From a checkpoint of a small multi-label image tagger.
Model: patch size [4, 4], layers 6, width 192.
Training: 7300 steps, batches of 384.
Data: trained on photos of plants, animals and fungi (iNaturalist), 18.0 epochs.
Rows from block 3, named by matrix and row number. Rows with one number belong to one neuron. Each number is 128 + 24 x the weight over its row's rms, rounded and kept within 0 to 255. All counts start at 0. After the name is the row's rms in percent of the matrix's.
# gate: MLP gate (model.blocks.3.mlp.gate.weight, 512x192), inputs 128-191
# fc1: MLP up (model.blocks.3.mlp.fc1.weight, 512x192), inputs 128-191
# fc2: MLP down (model.blocks.3.mlp.fc2.weight, 192x512, transposed), outputs 128-191
gate.352 095 [165 103 160 109 130 136 101 132 135  96 144 122 133 139 159 163 127 137 132 123 129 114 131 149 158 146 122 154  70 137  88 155 144 147 154  97  90 140  66 132 160 132 164 164 136 149  73 117 109 155 135 147 113 140 107 119 120 124 146 138  98 108 124 119]
fc1.352 097 [158 116 177 102 105 139 118 139  91 102 117 129 123 172 108 134 141 136 113 163 108 119  97 148 196 120  75 116 113 161  93 162  97 154 119 148 135 157  90  87 118 121 117  92 141  95 158  96 140 145 160 142 141 136 156 143 129 150 166 137  98 163 120 137]
fc2.352 103 [113 148 174 136 141 115 120 134 122 157 132  88 153 130 127 130 149 195  92 156 113 137 125 120 135  94 120 143  82 115 112 149 139 107  67 162 125 148 121 164 102 160 145 140 124 115  99 153 134 150 139 124 114 159 125 120 130 181 158 127 131  73 112 131]
gate.353 096 [138 166  90 160 115 142 164 147 145 146 188  92 121 162 109 124 152 137 112 151 136  79 148 131 129 135 135 148 116 125 134 159 155 105 145 143 140 133 128 140 148 158 115 119 113 141 132 144 144 106 167 138 118 141 122 101 104 151 150 133 124 163 115 102]
fc1.353 098 [157 129 124 143 117  92 146 161 189 135 165 154  88 141 130 125 110 142 115 108  99 131 133 134 107 130 124 126 153 140 112  86 123 116 122 117 122 109 103 174 147 141 137 134 116 139 115 110  95 132 141 142 166 172  75  90  85 150 121 112 102 146 130 159]
fc2.353 106 [155 155 110 148 118 113 139  89  93 125 157 156 113 144 122 128 135  72 137 104  87 103 191 152 135 149 100 103 106 121 163 171 154 108 108 132 113 100 134 132 117 102  88 101 132  77 110 125 115 110 115 103 151 140 142 100 143 156 122 106 126  86  88 111]
gate.354 107 [204 141 144 127 148 115 125 122 130 117 105 127 168 153 160  86 110 135 129 137 118 102 133 137 133 124 123 116 154 123 122 122 150 115 110 142 128 144 139 134 127 112 116 148 142 155 156 116 123 101  84 152 156 136  84  30 108  70 118 140 131  93 139 111]
fc1.354 101 [112  92 133 145 154 165  77 101 100 149 144  87 118 106 151 147 118 168 136 128 171 130 111 123 130 111 143 117 103 132 116 145 152 123 130  75 138 108 140 131 125 114 116 108 148 154 121 137 142 197 178 108 133 103 179 138 124 125 116 152 128 124 159 144]
fc2.354 096 [105  91 137 132 115 141 106 133 122 106 106 129 158 122 137 124 156 154 124 140 125 172 112 143 110  76 134  84 139 134 138 143 101 113 130 134 170 121 135 179 138 151 165 157 116 118 159 133 118 151 171 121 114 141 160 147 141 128 111 173 113 181 102  97]
gate.355 100 [ 95  94 152 142 156 111 131 144 127 140 121 114 106 139 123 102 103 125 126 145 133  99 128  96 124 147 106 128 158 103  85 131 139 171 136 123 128 131 164 149 103  90 109 150  95 135 192 125 145 118 177  87 120 118 133 146 163  93  97  99 107 149 114 160]
fc1.355 095 [109 174 161 136 141 156 154 124 121  66 142 131 131 128 148 131 127  95 160 134  97 153 146  94 150  98 146 119 116 110 110 129 137 144  95 131 152 142 115 130 149 115 157 160 144 103 123  89 154 101 117 107 101 134 130 146 102 117 139  98 135 110 119 105]
fc2.355 095 [138 166 142 111  86 134 117 118 142  70  86 125 121  92 146  95 113 121 138 154 111 112 142 103 110 142 182 102  98 142  72 148 171 108 122  99 132 164 152 135 126 121 157 145 136 136 183  99 115 119 103 145 100 118 131 125 179  78 200 119 113 116 101 131]
gate.356 100 [157 104  77 130 127 132 148 116 117 161 168 140 158  73 124 163 108 122 167 116 140 112 107 117 124 151 126 120 153 144 104 127 129  93 106 125  95 118 128 136 133 128 151 114 110 171 123  91 129 140 123 134 151 113 136 106 127 158 122 122 172  87 179 160]
fc1.356 101 [157 112  74  99 157 126 153 132 151 144 158  85 124 112 140 112  85 157 124 148 120 160 125 137 141 130  82  88 166 127 108 136 131 121 150 140 118 127 182 125 112 161 113 132 131 151 101  98 129 139 173 116 141  89 129 155 147 127  99 145 109  64 127 167]
fc2.356 097 [117 168 122 159  94 110 185 170 166 119 132  90 165 155 143  94 183 127 129 138 131 128 149 116 150 139 132 128 167  80 132 103 129 124 169 117 164 142 165 122 142 108  97 123 114 115 150 134 148 148 128 141 101 119 127 144 112 115 130 104 124 146 142 157]
gate.357 101 [106 129 140  52 159 114 128  62 143 147 103 134 131  88 114 108 124 109 139 130 163 157 145 121 130 133  91 116 123 137 157 130  97 132 130 132 101 147 132 154 125  78 164 111 150 140 168 129 126 113 127 142 130 155 150 142 166 160 125 117 100 165  94 126]
fc1.357 099 [153 146 119 145 169 123 129 149  98  91 158 146 126 148 137 136 134 141  93 143 123 120 121 137 136 127 121 149 126 136 123 151 138  88 114 122 107 145 135 142 100 123 106 157 119 112 153 107 124 117  71 151 113 158 148  91 115  97 122  88 128  82 128 100]
fc2.357 103 [ 97 171 114  88  89 139  84 135 134 100 151 111 153 145 107 116 125  93 114 169 134 180 170 128 135 130 131 126 146 143 150 118 108 112 140 167 104 146 134 127 108 141 138 113 128 136 150 170 135  85 180  99 150 102 122 106  82 110 134 106 148 140 159 150]
gate.358 095 [ 61 151 114 127 165 126 135  79 130 127 173 113 133 127 158 103 145 112 111 125  95 137 136 106 132 124 122  91 137 165 112 139 167 146 127 136 161 113 103 124 143  96 129 130 126 101 114 120 145  98 115 130 153 109 142 131 136 140 126 121 108 112 139 131]
fc1.358 097 [103 160 122 144 109 169  94 160 159 153 119 132 116 124 117 108 139 105 155 123 100 107  81 117 148 150 104 112 110 118 171 175 132 123 133 135  92 115 113 147 120 135 135 136 118 165  88 188 134 134  92  74 117 139 139 142 126 128 143 170 162  98 135 114]
fc2.358 095 [144 140 104 101 150 148 128 180 129 156 143 133 148 140 142 169 124  96  97  70 171 108 107 128 120 112 136 116 131 158 146 121  98 111 149 127 125 137 108 122  93 123  92 134 120 157 122 108 137 154 108  98 123 125 132 105 132  77 162 130 144 150  92 132]
gate.359 094 [153 159 144 146 134 145 124 159 109 111 112 104 162 107 121 150 127 139  81 161  97 153 105 135 154 125 146 139 175 106 139 114 141 138 143 116 139 160 147 126 162  98 182 117 152 139 123 113 137  97 113 134  89  82 127 135  87 135 135 189 130 121 134 175]
fc1.359 097 [187 158 140 136 133  81  96 117 114 120 119  96 111 143 119 100 127 129 136 124 118  97 134 124 107 124 109 140 109 131 112 129 129  64 137 101 137 101  86 119 150 151 133 110 106 121 143 148 143 104 161 120 132 142 108 114 104  94 111 132 123 156 141 182]
fc2.359 100 [162 154 149 117 158 114 155 144 132 109  88 108 158 133 171 150 140 112 137 118 128 106 138 104 104 107  96 144 136 151 173 130 111 130 123 121 106  98 120 140 143 134 129 109 142 137 109 120 109  92 137 127 126  89 160 141 144 119 151 116 159 154 137 178]
gate.360 095 [142 109 116 104 158 136 148 142 135  67 106 178 148 113 158 176  89 141 132 152 113 131 139 164 133 116 192 106 118 121 128 149 158 137 104 133 113 131 103 131 129  89  83 151 126 149 143  91 139 115 154 115 176 148 145 155 124 156 145 126 101  81 125 129]
fc1.360 095 [ 91 116 152 116 169  74 138 116  85 169 112 165 144 129 133 135 129 128 136 174 120 185 123 150 137 161 192 102 172 123 135 158 149 167  89 169  85 129 108 145 105 169 106 137 145 172 127  61 104 122 130 145 157 162 105 135 121 133  85 111 133 181 136 139]
fc2.360 090 [160 102 148 123  97 114 145 151 162  72 103 172 130 170 126 126 171  90 136 129 113 102 149 126 115 101 158 113 122 114 128 117 134 132 120  62 131 117 111 132 144 125 123 102 135 125 126 138  71 105 142 120 131 118 142 143  93 175 127 138 102 101 158 151]
gate.361 101 [176 114 118 162 121 133 131 157 122 136 136 130  97 118  97 142 118 143 180 134  93  88  86 149 101  99 120 172 147  66 148  98 137 109 112 145 107 120 155 102 124 108 119 129 118 141 127 126 136 121  66 133 117  88 100  92 119 187 146 139 104 188 129 127]
fc1.361 099 [109 101 137 132 133 138 155  87 111 139 102 127 142 120 113 150 131 149 160 155 128 160 120 130  88 121 104 121 171  98 135 137 121 124 134 141 109 134  82 108 130 178 130 100 102 104 136 141 158  63 146 126 128 123 122 157 107 136 137 135 129  92 116 126]
fc2.361 096 [109 108 155 124 136 156 177 143  91 100 149 145 157 158 133 143 142 112 109 152 129 127 124 120 196 144 157  92  70 108 114 107 143 133 134 129  72 139 145 160 126  96 130 114 160 109 108 154 121 164 126  91 105 154 150  99 137 115 138 136 127 147 166 145]
gate.362 094 [134 109  98 170 132 126 154 145 141 126 133 114 151 116 111 127 102 135 117 134  93 110 128 101 216 164 124 144  81 105 141 126 127  84 129 167 143 126 159 151 125 105 113 119 116 126 150 117 133 122 148 114 119 137 138  85 118 112  91 113 143 104 126 107]
fc1.362 092 [109 101  91 152 126 108 131 153 114 148 156 103 119 157 130 149 156 109 112 100 144 100 124 112 110 137 119 102 132  99 102 167 120 113 111  73 152 161  91 122 104 159 110 107  94 141 157 121 122 144  84  96 132  96 126  92 119 153 160 118 115 102 126 159]
fc2.362 097 [150 172 116  93 155 137 179 146 184 129 130 130 127  87 126 135 175 128 129 166 113 132 122 129  96 147 151 154 121 139 165 122 120 113 136 116 125 159 160 106 101 109 106 133 137 121 144 134 121 100 161 159 158 137  93 135 137 105 157 131 137 118 133  88]
gate.363 105 [169 124 141 109 141 147 155 120  91 130  87 146  82 146 108 113 124 124 167 149 132 139 108 143  63 129 146 131 129 109 129 107 158 122  83 134 104 114 131 141 122 114 117 150 138 105 136 124 148 158 105 137 141 133 105 161  95 135 130 149 143 150 114 127]
fc1.363 102 [126 178 148 144 150 121 119 123 158 154 147 121 157  72  98 130 109 149 150 133  85 118 114 164 122 110 146  90 164 134 106 128 143  86  97 168 116 113 170 153 146 193 155 122 110 145 145 142 123 114 163  74  90 112 105 130 175  66 139 161 116 111  93 112]
fc2.363 104 [ 88 117 132  97 139 158 102  95 104 101  81 127 119 131 118 135 111 137 131 172 112 176 158 122  96 117 128 168 102 118 137 123  96 123 130 116 136 128 124 105 102 130 179  82 125 129 124  87  87 162 155 101  87 114 149 176 152 165  67 126 134 109 129 133]
gate.364 101 [129 102 160 111 171 133 145 121 112 147 138 140  79 104 137  88 116  98 121 190 106  87 148 115 168 109 110 117  91 137 174 141 169 120 131 130 138 134 101 141 137 170 144 125 130  87 118 171 155 138 132 118 119 105 136  97 142  83 177 147 104 133 165 118]
fc1.364 095 [106 103 122 135 119 123 130 149 135 101 130 129  81 156 124 125 109 118 170 125 129 122 109 119 126 127  72 114 149 119 140 162 103 152 134 129 138  82 141 105 123 134 159 129 161 110 153 148 165 143 142 111 137 118 116 147 137 108 131 119 110 181 137 124]
fc2.364 093 [133 158 121 123 105 129 144  86 150 141 104 121 143 108 113 155 138 101 111  77  94 120 128 125 104 103 167 168 109 143 108 118 115 138 141  94 131 161 146 129 143 103 106 115 145 190 104 111 146 176 172 129 158 130 142 123  88 123 117 158 145 113 133 106]
gate.365 101 [158 102 110 134 139 128  89 128 106  98 134 148 133 126 150 133 112 146 135 130 124 175 142 190 122 124 122 114 151 144 131  84 124 142 137 178 130 109 152 141 149 138 167 122 156 105 124  89 136 166 175 100 110 153 148 137 155 145 105 111 142 145 122 120]
fc1.365 105 [194 137 128 104 105 117 143 118 154 113 125 119 130  93 128 155 121 102  94 104 150 134 136 163 149 149 121 157 119 178  98  90 102  86 150 149 121 146 104 151 161 166 102 155 116 114 106 165 150 132 148 101 134 118 173 122 149 121 142 109 149 138 125 117]
fc2.365 100 [116 104 102 121 151  96 138 142  79  98 165 109 151  96 139  97 141 130 114  83 128 119 142  88 147 107 135 120 180 101 131 118 112 138  98 129 102  98 119 135 143 158 141  87 100 114  69 141 105 131  72 179 132 122 127 101 158 103 169 153 144 153 134 144]
gate.366 098 [ 97 123 141 119 136 144 146 128 121 137  82 108 105 118 141 121 137 111 142 126 163 183 140 141 157 122  91 132 114 150 152  84 131 141 141 138 151  99 185 157 158 120 136 131 142 157 129 165 155 108 142 116 147  94 109 151 132 119  93  82  92 124 108 133]
fc1.366 106 [106  98 119 141 131  78 137 128 155 146 115 124 144 103  80 145 157 102 156 126 130 132 109 107 138 179 113 102 105 147 143 135 120 115 122 105 134 119 142 165 149 125 150 100 118 181 134 128 155 116 159 133 136  88 120 153 157 100 149 158 133 103  95 139]
fc2.366 096 [137 122 102 117  94 144 139 176 117 148 138 110 151 118 138  95 123 127 140 120 171 132 163 133 112 123  84 151 117 150 120  90 117 123 125 120 138 116 147 118 167 144 108 143 102 121 131 162 134  94 109 138 136 102 106 100 159  78  87 122  94 149 123 142]
gate.367 093 [129 146 152 133 156 149 171 108 125 130  93 111 172  74 160 145 130 160 143 136 162  90 154 129 145 125 135 134 155 129  68  96 120 141 163 162 123 138 133  88 154 143 137 154 166 113 103 125 114 127 110  91 138 166 120 120 167  90 113  94 138  79 159 112]
fc1.367 098 [155 140 143 134 135 115 132 116 105 127 161 139 120 129 126 171 131 155 121 126 174  98 120 120 137 139 156 186 108 125 125  94 115 100  98 108 101 150 146 134 132 132 161  80 105 119 130 114 110 130 132 137  75 130 129 159 122 175  93 160 110 131 121 122]
fc2.367 095 [ 97 130 141 158 115 139 118  98  68 142 134  96 158 145 113 118 147 159 129 120 102 169 127 129 125  91 134 145 111 163  93 117 162 105 165 141 169  97 113 172 144 100 118 120 130 111 129 115 144 107  83 156  95 165 102 112 140 148 118 117 101 112 124 134]
gate.368 098 [151 128 122 105 161 133 142 131 129 141 142 111 126 131 124 126 111 148 137 133 110 103 144 115 123 125 137  91 109 189  93  91 141 102  95 122 131  92 157 138 122 106 133 149  98 177 128 130 122 111 133 168 131 121 149 123 130 139 131 101 132 104 135 139]
fc1.368 099 [108 119 153 125 118  83 147 119 128 100 139  88  94 147 135  89 141 100 158 119 127 138 126 124 122 131 127 133 139 140 100  97 156 140 137 145  90 136 136 152 124 149 149 126 116 170 168 102 149 122 110 124 123 104 104 149 148 162  94 122 115 133 124 128]
fc2.368 095 [132 148  66 106  78  95 131 106 115 130 111 167 148 129 139 137 166 119 151 150 129 133 135 145 117 157 136 108 126 149 116 153  89 120 127 131 171 165 127 126 161  71 149 120 115 129 151 127 108 155 175  91 142 137 173 134 136 149 119 140 161 114 114  89]
gate.369 106 [128 162 121  66 116 148 134 160 123 137 134 161 102 127 165 138  97 177 132 159 153 150 124 136 136 183 131 133 111 139 119 125 112 119 124 125 143 122 129 185 143 128 121  97 164 104 109 103 150 129 142 134 179 128 144 136 124 120 132 115 152 145 106 131]
fc1.369 102 [133  65 129 124 121 123 135 105 113 148 130 120 115 123 125 112 143 165 166 127 155 105 127 114 164 114 175 131 134 148 130 138 112  94 156 116  95 163 150 166 105 139 163  95 141 110  94 138 133 116 150 141 139 152 132 118 134 132 156 111 119 100  83 123]
fc2.369 102 [ 78 144 170 116 134  84 124 119 155 108  93 118 121 147 147 139 122 150 126 100 132 129  97 121 150 129 152  83 130 100 136  67 146 154  86 113 160 161 163 143 121 126 154 136  89 132 153  97 131 144  95  93 120 109  84  99 156 140 115 190 141 145 145 148]
gate.370 101 [ 81 103  97 117 162 120  83 200 155 135 117 162 154 116 144 101 119 113 113 108 132 166 122 132 125 133  93 138  99 111 149  96 107 129 140 118 161 169 154 138  86 114 114 151 152 146 144 161 120 133 133 131 142 115 153  76 152 153 104 179 157 124 145 120]
fc1.370 100 [123 117 139 139 176 162 119 116 128 148 138 104 127 102 129 110  99 135  93 125 117 126 114 109 143 134 133 135 145 101 128 131 130 148 149 109 147  81 124  82 130 141 151 128 114 164 143  91 142 125 102 122 135 121  88  69 136 151  99 124 141  81 128 128]
fc2.370 108 [106 123 114 112 137 130  70 140 151 106 169 147  93 139 155 154 139 113 122 116 152 126 131 129 105 165 136 101  86 144  93 113  98 134 129 134 161  74 126 129 145 137 162 147 130 147 142 142 171 122 107 163 156 115 146  72  89 114 131 195 135 120 124  93]
gate.371 091 [181 148  92 127 131 150 107 176 168 132 142 127 138  82 142 102 146 146 159 148 145  59 126 136 121 157 159 103 168 115 147 161 135 157 111 154 106 150 138 110 118 117  81 111  96 134 131  89  83 139  81 149 123 131 120 105 184 134 131 139 125 150 133 110]
fc1.371 098 [131 137 107 157 117 174 112 148  97 111 177 164  73  99 157 158 134 121 112  98 155 113 111 124 164 121 140 145 114 122 147 127 111 124 115 133 128 113 122 109  97 107 106 104 112 119  98 126 154 105  75 182 161  48 125 176 128 134 163 147 137 162 146  99]
fc2.371 088 [142 143 132 134 123 150 125  93  99  78 148 126 105  88 186 101 107 136  74 142 129  88 125 140  95 132 108 155 121 130 119 139 139 150 100 150 126 109 115 110 121 116  81 127  92 151 121 124 138  99 125 161 132 103 136 153 136 117 118 145 105 135  97 128]
gate.372 095 [135 114 102 141 144  71 134 147  92 172 104  91 157 109 122 131 124 116 140 151 117 132 128 113 161 125 154 126 126 126 149 137 115 175 144 165 139 151 133 101 107 139 135 106 126 141 138 160 111  99  81 133 142 118 127 145 197 138 150 121 126 120 121 126]
fc1.372 106 [120 118 136 147 141 116 117  83 119  96 116 150 127 122 125 126  81 116 146 106 131 186 123 115 115 151  93  89 116 114 142 109 185 151 138 127 141 118 152  85 138 109  77 152 165 136 116 155 135 132 146 119 147 161 171 157 130 120 119 159  88  85 140 167]
fc2.372 098 [149 132 134 107 147 113 159 190 126 157 149 130  83 117 153 159 123  90 103 129 151 138 135 167  99 113 155 140 155 127 135 107 122 112 169 149 158  93 117 133 148 132 185 140 124 140 124 105 115 145 159  98 126 110 127 106 198 113 130 118 124 161 113 177]
gate.373 100 [136 134 159 157 147 147 137 131 122 113  88  88 144 168 143 121 141 146 161 132 138  76 131 172 109 145 142 110  89 124 137 135 135 110 115 155 135 127 103 161 145 119 139 139 120 140 135 145 109 105 147 116 156 110 142 171 150 104 160 140 119 111 147 131]
fc1.373 094 [ 93 113  94  96 141 162 122 115 102  93 121 155 126 129  93 100 146 103 142 114 157 101 139 127 114 108 101  93 187 137  91 168 158 157 110 120 123 128 130 123 112 127  83 109 127 142 147 101 140 128 149  87 179 107 114 132 119 131 118 103 117  83 122 138]
fc2.373 100 [127 183 150 134 156 130 121 127 133 133 124  98 106 121 148 158 124 172 154 165 134 119 146 147 154 118 131 160 130 174 154 120 149 134 164 134  99 151 102 114 111 135 148 143  94 104  85  93  92 144 165 152 124 118 127 150 174 111 127 113 125 131 101 187]
gate.374 095 [ 83 132 109 129 141 125 143 184 113 149 109  83 144 131 128 104 150 166 138 132 153  77 157 131  70 123 127 142  75 115 131 119 128  98 113 109 140 134 120 132 155  93 119 132  94 167 123  91 143 127 131  77 144  86  82 146 109 133 147 107 122  91 131 145]
fc1.374 096 [150 136 142 150 164  99  94 136 112 137  93 114 189 141 145 126 114 106 153 101 146  63 129 128 103 135 139 149 119  99 101 126 129 150 106 122 133 123 116 111 125 136 128 124 105 120 113 138 145  90 124 181 130 124 172  67 106 140 129 177 107 109 126 104]
fc2.374 103 [124 136 135  83 157 105 146 119 134 109 123  99 154 145 125 165 103 106 147 100 121 106 125  89 104 125 152 119 150 160 113 100 127 106  83 160 114 151 119 131 147 135 157 106 155 138 136 134 114 107 123 159 149 122 119 106 121 127 150 100 172 140  93 132]
gate.375 095 [109  91 141  92 140 124 122 130 108 168 130 152 159 125 131  99 167 118 124 167 146 144  80  99 120 124 126 104 195 139 142 133 138  90 120 111 169 100 135 112 148 120 112 112 122 132 124 113 124 194 141 118 139 147  67 115 124 108 117  89 109 144 113 139]
fc1.375 098 [160  87 126 107 120 193 137 120 110 176 131 126 143 131  64 128 130 117 114 155 128 149 130 122 129 130 117 126 168 136 184 137 119 105 119 147 161 142 176 121 164 162 103 128  99 153 109 115 129 119 137 124 150 123 132 133 145 153  87 147 104 157 145 149]
fc2.375 102 [110 106 132 152 130 183 144 131 103  95 129  90 129 145 110  96 139 127 149 160 167  89 153 134 144 137 105 127 152 148  80 175 112  90 122 107 158 190 125 148 131 166 150 113 133 169 101 133 126  88 135  82 111 120 160 130  78 154 137 139 180 129 134 119]
gate.376 095 [168 129 127  90 138 106 169 115 133 133  91 164 123 162 130 159 130  96 114  92 139 144 113 108 111  81  87 112 134 128 142  94 131 128  89 110 105  91 127 160 114 110 147 113 146  92 139 142 133 133 171  74 141 110 105 147  89 100 120  92 149 107 107 106]
fc1.376 095 [107  89 134 108 123 126 141 144 116 139 155 137 118  59 130 113 102 161 130 110 115 167 156 162 108 134 109 103 162 133 153 123 191 104  93 152 139 107 152  67 128 116 141 188 133 141 132 134 150 120 146 135 125 141 125 138 128 121 155  98 149  84 140 154]
fc2.376 099 [108 152 125 119 168 167  83  75 112  88 145 111 124 128  97 105 129 136 140 116 146 127 156 125 175 181 128 138 136 139 121 104 121 132 114 153 114 140 125 131 131 118 148 130 126 138 152 134  86 174  93 105 109 122 126 161 119 131 123 124 169 149 101  94]
gate.377 102 [114  70 119 139 118 137 184 146 137 131 115 165 143  89 131 109 151 111 138 163 113 137 134 117  84 188  68 136 128  90 158 138 137 131 171 127 129 121 110 107 152 140 122 128 128 144 160 137 158 136  95 177 127  75  95 117 128 124 133 126  89 155 127 134]
fc1.377 109 [164  89 124  96 125 156 113 142 128 137 122 100  88 168 128  71 130  96 134 149 137 164 161 170 134 135 136 151 109 128 100 132 125 141 130 128 121  96 152 175 137  97 119 152 136 157  85 141 105 160 139 136 164 144  93 124 118 131 113  98 114 122 158 172]
fc2.377 111 [153 151 143 115 132 108 118 148 114 109 149 118 143 132 154 161 147 100 187 145 119  91 137 129 122 123  72 158 135 139 124 142 110 112 134 125 108 123 134 105  91 158 152  96 158 153 114 160 114 123 140  98 114 112 111 141 154  92 139 108 166 136 148 132]
gate.378 104 [ 65 168 106 130 157  97 116 165 160 121 166 152 167 140 117 146 128 165  93 133 110 104 151 150 122 143 127 124 139 157 162  95 133 120 122 141 124 167  92 135 127 134 159 125  86 126 129 161  89 122 140 121 126 121 118 148  99 124 134 181 110 150 164 151]
fc1.378 096 [130 125 127 174 114 140  72 143  96  88 129 105 134  81 155 105 132 110 121 140 127 148 155 114 150 107 116 162  96 110 132 116 139 133 141 168 112 164 122 125 109 122 135 143 122 133 116  96 130 118 119 113 119 122 146 109 115 135 130 120 144 134 124 145]
fc2.378 104 [ 95 153 124 149 115 111 130 149 121 108 101 148 132 120 121 102 140 111  84 142 120 150  99 100  98 122 112 140 111 148 172 131 135 148 146 103 125 102 144 129  71 133 118 140 116  76 151 110 116 146 139 108  85 146 156 130 142 161  81 140 135 117 181 118]
gate.379 101 [152 120 124 125 171 134 139 123 174 153 169 140 119 119 115  96 115 140 142 152 141 138 126 142 166 137 146 155 111 133 105 128  97 132  89 132 160 115 184 142 153  93 140 107 159 151  97  73 139 142 127 149 112 148 119 100 119 111 103 171 118  96 121 114]
fc1.379 101 [103 128 102 139 126 109  96 140 105 143 171 126 147 117 139 151 131  90 113 138 163 142  78 131 124 114  89 127 133 116  89 125 125 166 117 147  76 153 121 182 111 128 143  91  75  87 115  94 109 129 133 137 140  93 153 152 156 121 117 141 148 169 137 168]
fc2.379 097 [ 95 146 126 133 126 128 190 117 143 133 121 100 100 148 107 135 152 141 125 143 105 107 131 137 131 135 171 137 129 164  97 101 105 123 120  95 184 169 147 142 141 124 137 112 119 128 126  82 120 111  78 153 135 146  97 137  98 140 131 131 153 101 137 127]
gate.380 094 [181 124 133 129 158  88 156 138 103 126 120 110 142 114 135 169  87 137 127 110 135 143 120 114  87 124 134 135 134 160 130  71 109  84 111 168 116 100  86 172 122 107 131 111 122 140  96 119 128 112 104 158 154 120 135 162 117  91 115 149 134 158 124 112]
fc1.380 099 [142  98 102 124 144 168 103 143 126 138 150 153 178  92 150 134 150 148 119 131 106 114 114 143 152 148 134 125 132 130 153 132 162 132 143 164 131 146 119 131 115 156 152 155 118 142  78  85 119 112 105 131 123 188 178 118 109 113 168 123 170  96 152 150]
fc2.380 093 [141 126 144 145 169 151 113 128 127 121 119 154 133 137 119 131 129 108 166 144 133 124 128 102 125 137 166 101 108 129 124 106 175 101 102 112 121 106 112 137  84 101 122 129 163 121 110 139 107 137 109 118 141 106  84 119 127 122 140  88  75 136 107 113]
gate.381 103 [154 117 105  94 127 167 129 153 103 146 143 164 144 153 158 158 122 198 119 129 146 106 112 134 135 150 125  83 106 141 142 103 149 114 130  90 142 128 135 143 184  75 130 118 120 166 155 123 152 117 135 117 137 169 155 138 193 173 149 133 141 169 132 131]
fc1.381 099 [157  89 203 147 156 136 102 123 159 151 160  88 148  91 136 136 121 129 108 173 146 145 117 175 142  99  84 139 105 131 111 174 159 116 138 145  80 123 126 166  96 164 139  92 158 140 132 130 143 140 175 123 144 109 141 127 101 103 108 145 132 137 145 151]
fc2.381 095 [120 132 165 136  96  98 145 137 150  91  89 150 147 165 152 142 156 151 157  95 170  96  87 110 117 129 101 115 126 131 145 112 114 135 133 127 197  81 157 106 154  96 148 126 122 131 136 141 106 117 158 112 126 140 121 156 157 136 123 144 127 162 150 147]
gate.382 093 [129 104 126 144 185 127 139 148 129 126  99 123 103 151 137 123 143 132 111 171 154 129 116 159 132 133 150  97 157 117 126 151 148 168 126 151 121 120 123 148 127 130 143 114 121 131 160  86 120 123 151 144  91 118 128  76 134 145 149  89 118 179 115 130]
fc1.382 095 [123 121 128 131  99 107 123 133 134 150 147 154 134 154 129 114 128  95 136 131 125 154 116  85 113 120  95 118 139 147 174 106 120 162 123 121 159 152  64 175 121 133 117 151  86  74 135 169 148 123 143 143 137 123  92 110 103 125 150 174 121 179 172 116]
fc2.382 100 [175 142 105 118 127 100 121 111 112 123  93 125 116 107 166  95 150 161 177 160 113 126 113 145 110 125 125 130 105 111 152 106 124 144 105 154 110 116 117 121 109  99  84  54  92 119 102 118 121 141 123 130 135 135 117 179 110 144  83  93 110 168 148  88]
gate.383 110 [109 143  99 178 157 139 135 169 127 122  86 148 154 138 155  76 108  82 169 104 147 177 130 142 157 123 142 110 165 110 118 141 140 141 133 124 120 166  75 106 144 128 173 138 111 129 151 130 160 113 131 105 138 102 135 120 120 146 111 129 119 146 155 104]
fc1.383 109 [139 151 123 153  98 101 113 118 137 162 132 134 111 107  83 132 139 120 128 111 141 153 140  73  83 100 127 109 112 163 145 110 143 122 115 156 130 171 157 148 102  80 111 139 100 103 148 118 104 150 156  97 105 172  95 118 157 104 111 115 149 168 100 140]
fc2.383 106 [150 105 158 140  86 143 140 101  87 131 128 132 110  99  99 149 142 152  46 145 100 125 213 102 115 156 114 114 109 163 167 138 103 154 100 174 110 173 147 113 112 115 113 145 122 135  96 146  66 144 127 166 119 148 105 157 138 129 157 124 112 135 133 112]
gate.384 098 [137 125  80 179 113  96 137 124 151 134 138 151 163  84 155 102 112  86 120 146 134 108 121 109 101  93 124 139 109 136 123 121 131 159 201 139 143 143 127 108  93 155 126 141 138  78 116 119  87 111 129 172 128 125 173 131  80 130 113 106 144 114 174 121]
fc1.384 092 [146 130 111 160  98 133 122 108 158 174 140 161 133 117 147 117 139 151 153 132 165 119 116 136 104 119 174 149 106 189 102 151  95 107 153 127 118 121 116 137 137 149 126 151 136 137  78 139  86 119 120 163 123 131  96 120 146 109 128 134 134 120 158 185]
fc2.384 091 [147 123 142 155 125 164 166 142 122  91 130  51 118 107 141 189 126 149 139 118 132  82 110  90 122 216 133 113 103 146 112  99 135  96 105 123 119 104 100 149 136 127 138 140  98 160  86 160 148 146  76 118 135 120 154  78 119 144 131 147 136 126 128 118]
gate.385 098 [110 132 100 127 158  71 146 125  92 135 104  87 149 158  96 104  84  93 118 126 138 105 110 140  86 116  95 173 128 133 132  95 130 137 107 118 126 143 158 138 113  63 120 105 109 143 129 138 111 143 144 137 100 150 159 157 147 100 158 115 103 127 132 114]
fc1.385 099 [176 108 102 144 125 172 157 113 132 145 131 156 132 145 147 128 124 138  91  72 105 154 152 136  97 158 120 136 139  93 126 114 145 119 117 115 145 103 156 118 149 127 196 142 141 108 155 131 139 107 112 106 145 123 113 150 157 146 136 123 142 106 124  94]
fc2.385 100 [ 92 116 160 190 139 129  82 132 123 103 136  96 136  99 103 113 132 144 171 166 126 117 138 105 134 167 150 114 157 125 108 152 129 129 132 125 119 134 127  89  89 164 139 130 141 102  92  88 128 120  80 125 116 100 109  97 102 120 134 141 135 112  81 149]
gate.386 095 [114 142 150 135 102 136 130 113 102 124 136 106 139 166 127 171 103 139 138 115 132 147 114 122 160 134  66 124 106 145 160 127  90 127 153 141 123 142 143 120 142 114 137  95 115 111 108  96 111 139 144  71 134 139 132 150 125 121 120 155 132 130 138 164]
fc1.386 090 [134 152  68 144 162 131  96 110 125 164 137 118 134 153 105 165 151 148 150 165  86 104  58 114 100 119 135 128 106 120 151 167 114 110 163 152 141 128 159 120 140 130 126 180 102 145 122 136 108 112 125 140 155 134  83 136 134 140 124 109 114 120 131 117]
fc2.386 098 [165 123 117 170 137 122  77  90 123 142 131 170 148 164 108 121 116  76 130 109 128 147 125 146 121 143 128 142 136 134  88 128 139 104 133 138 124 111 172 113 168 119 117 144 141 150 189 129 141  96 118 124 112 112 138 134 115 125 114 151  81 139 148 145]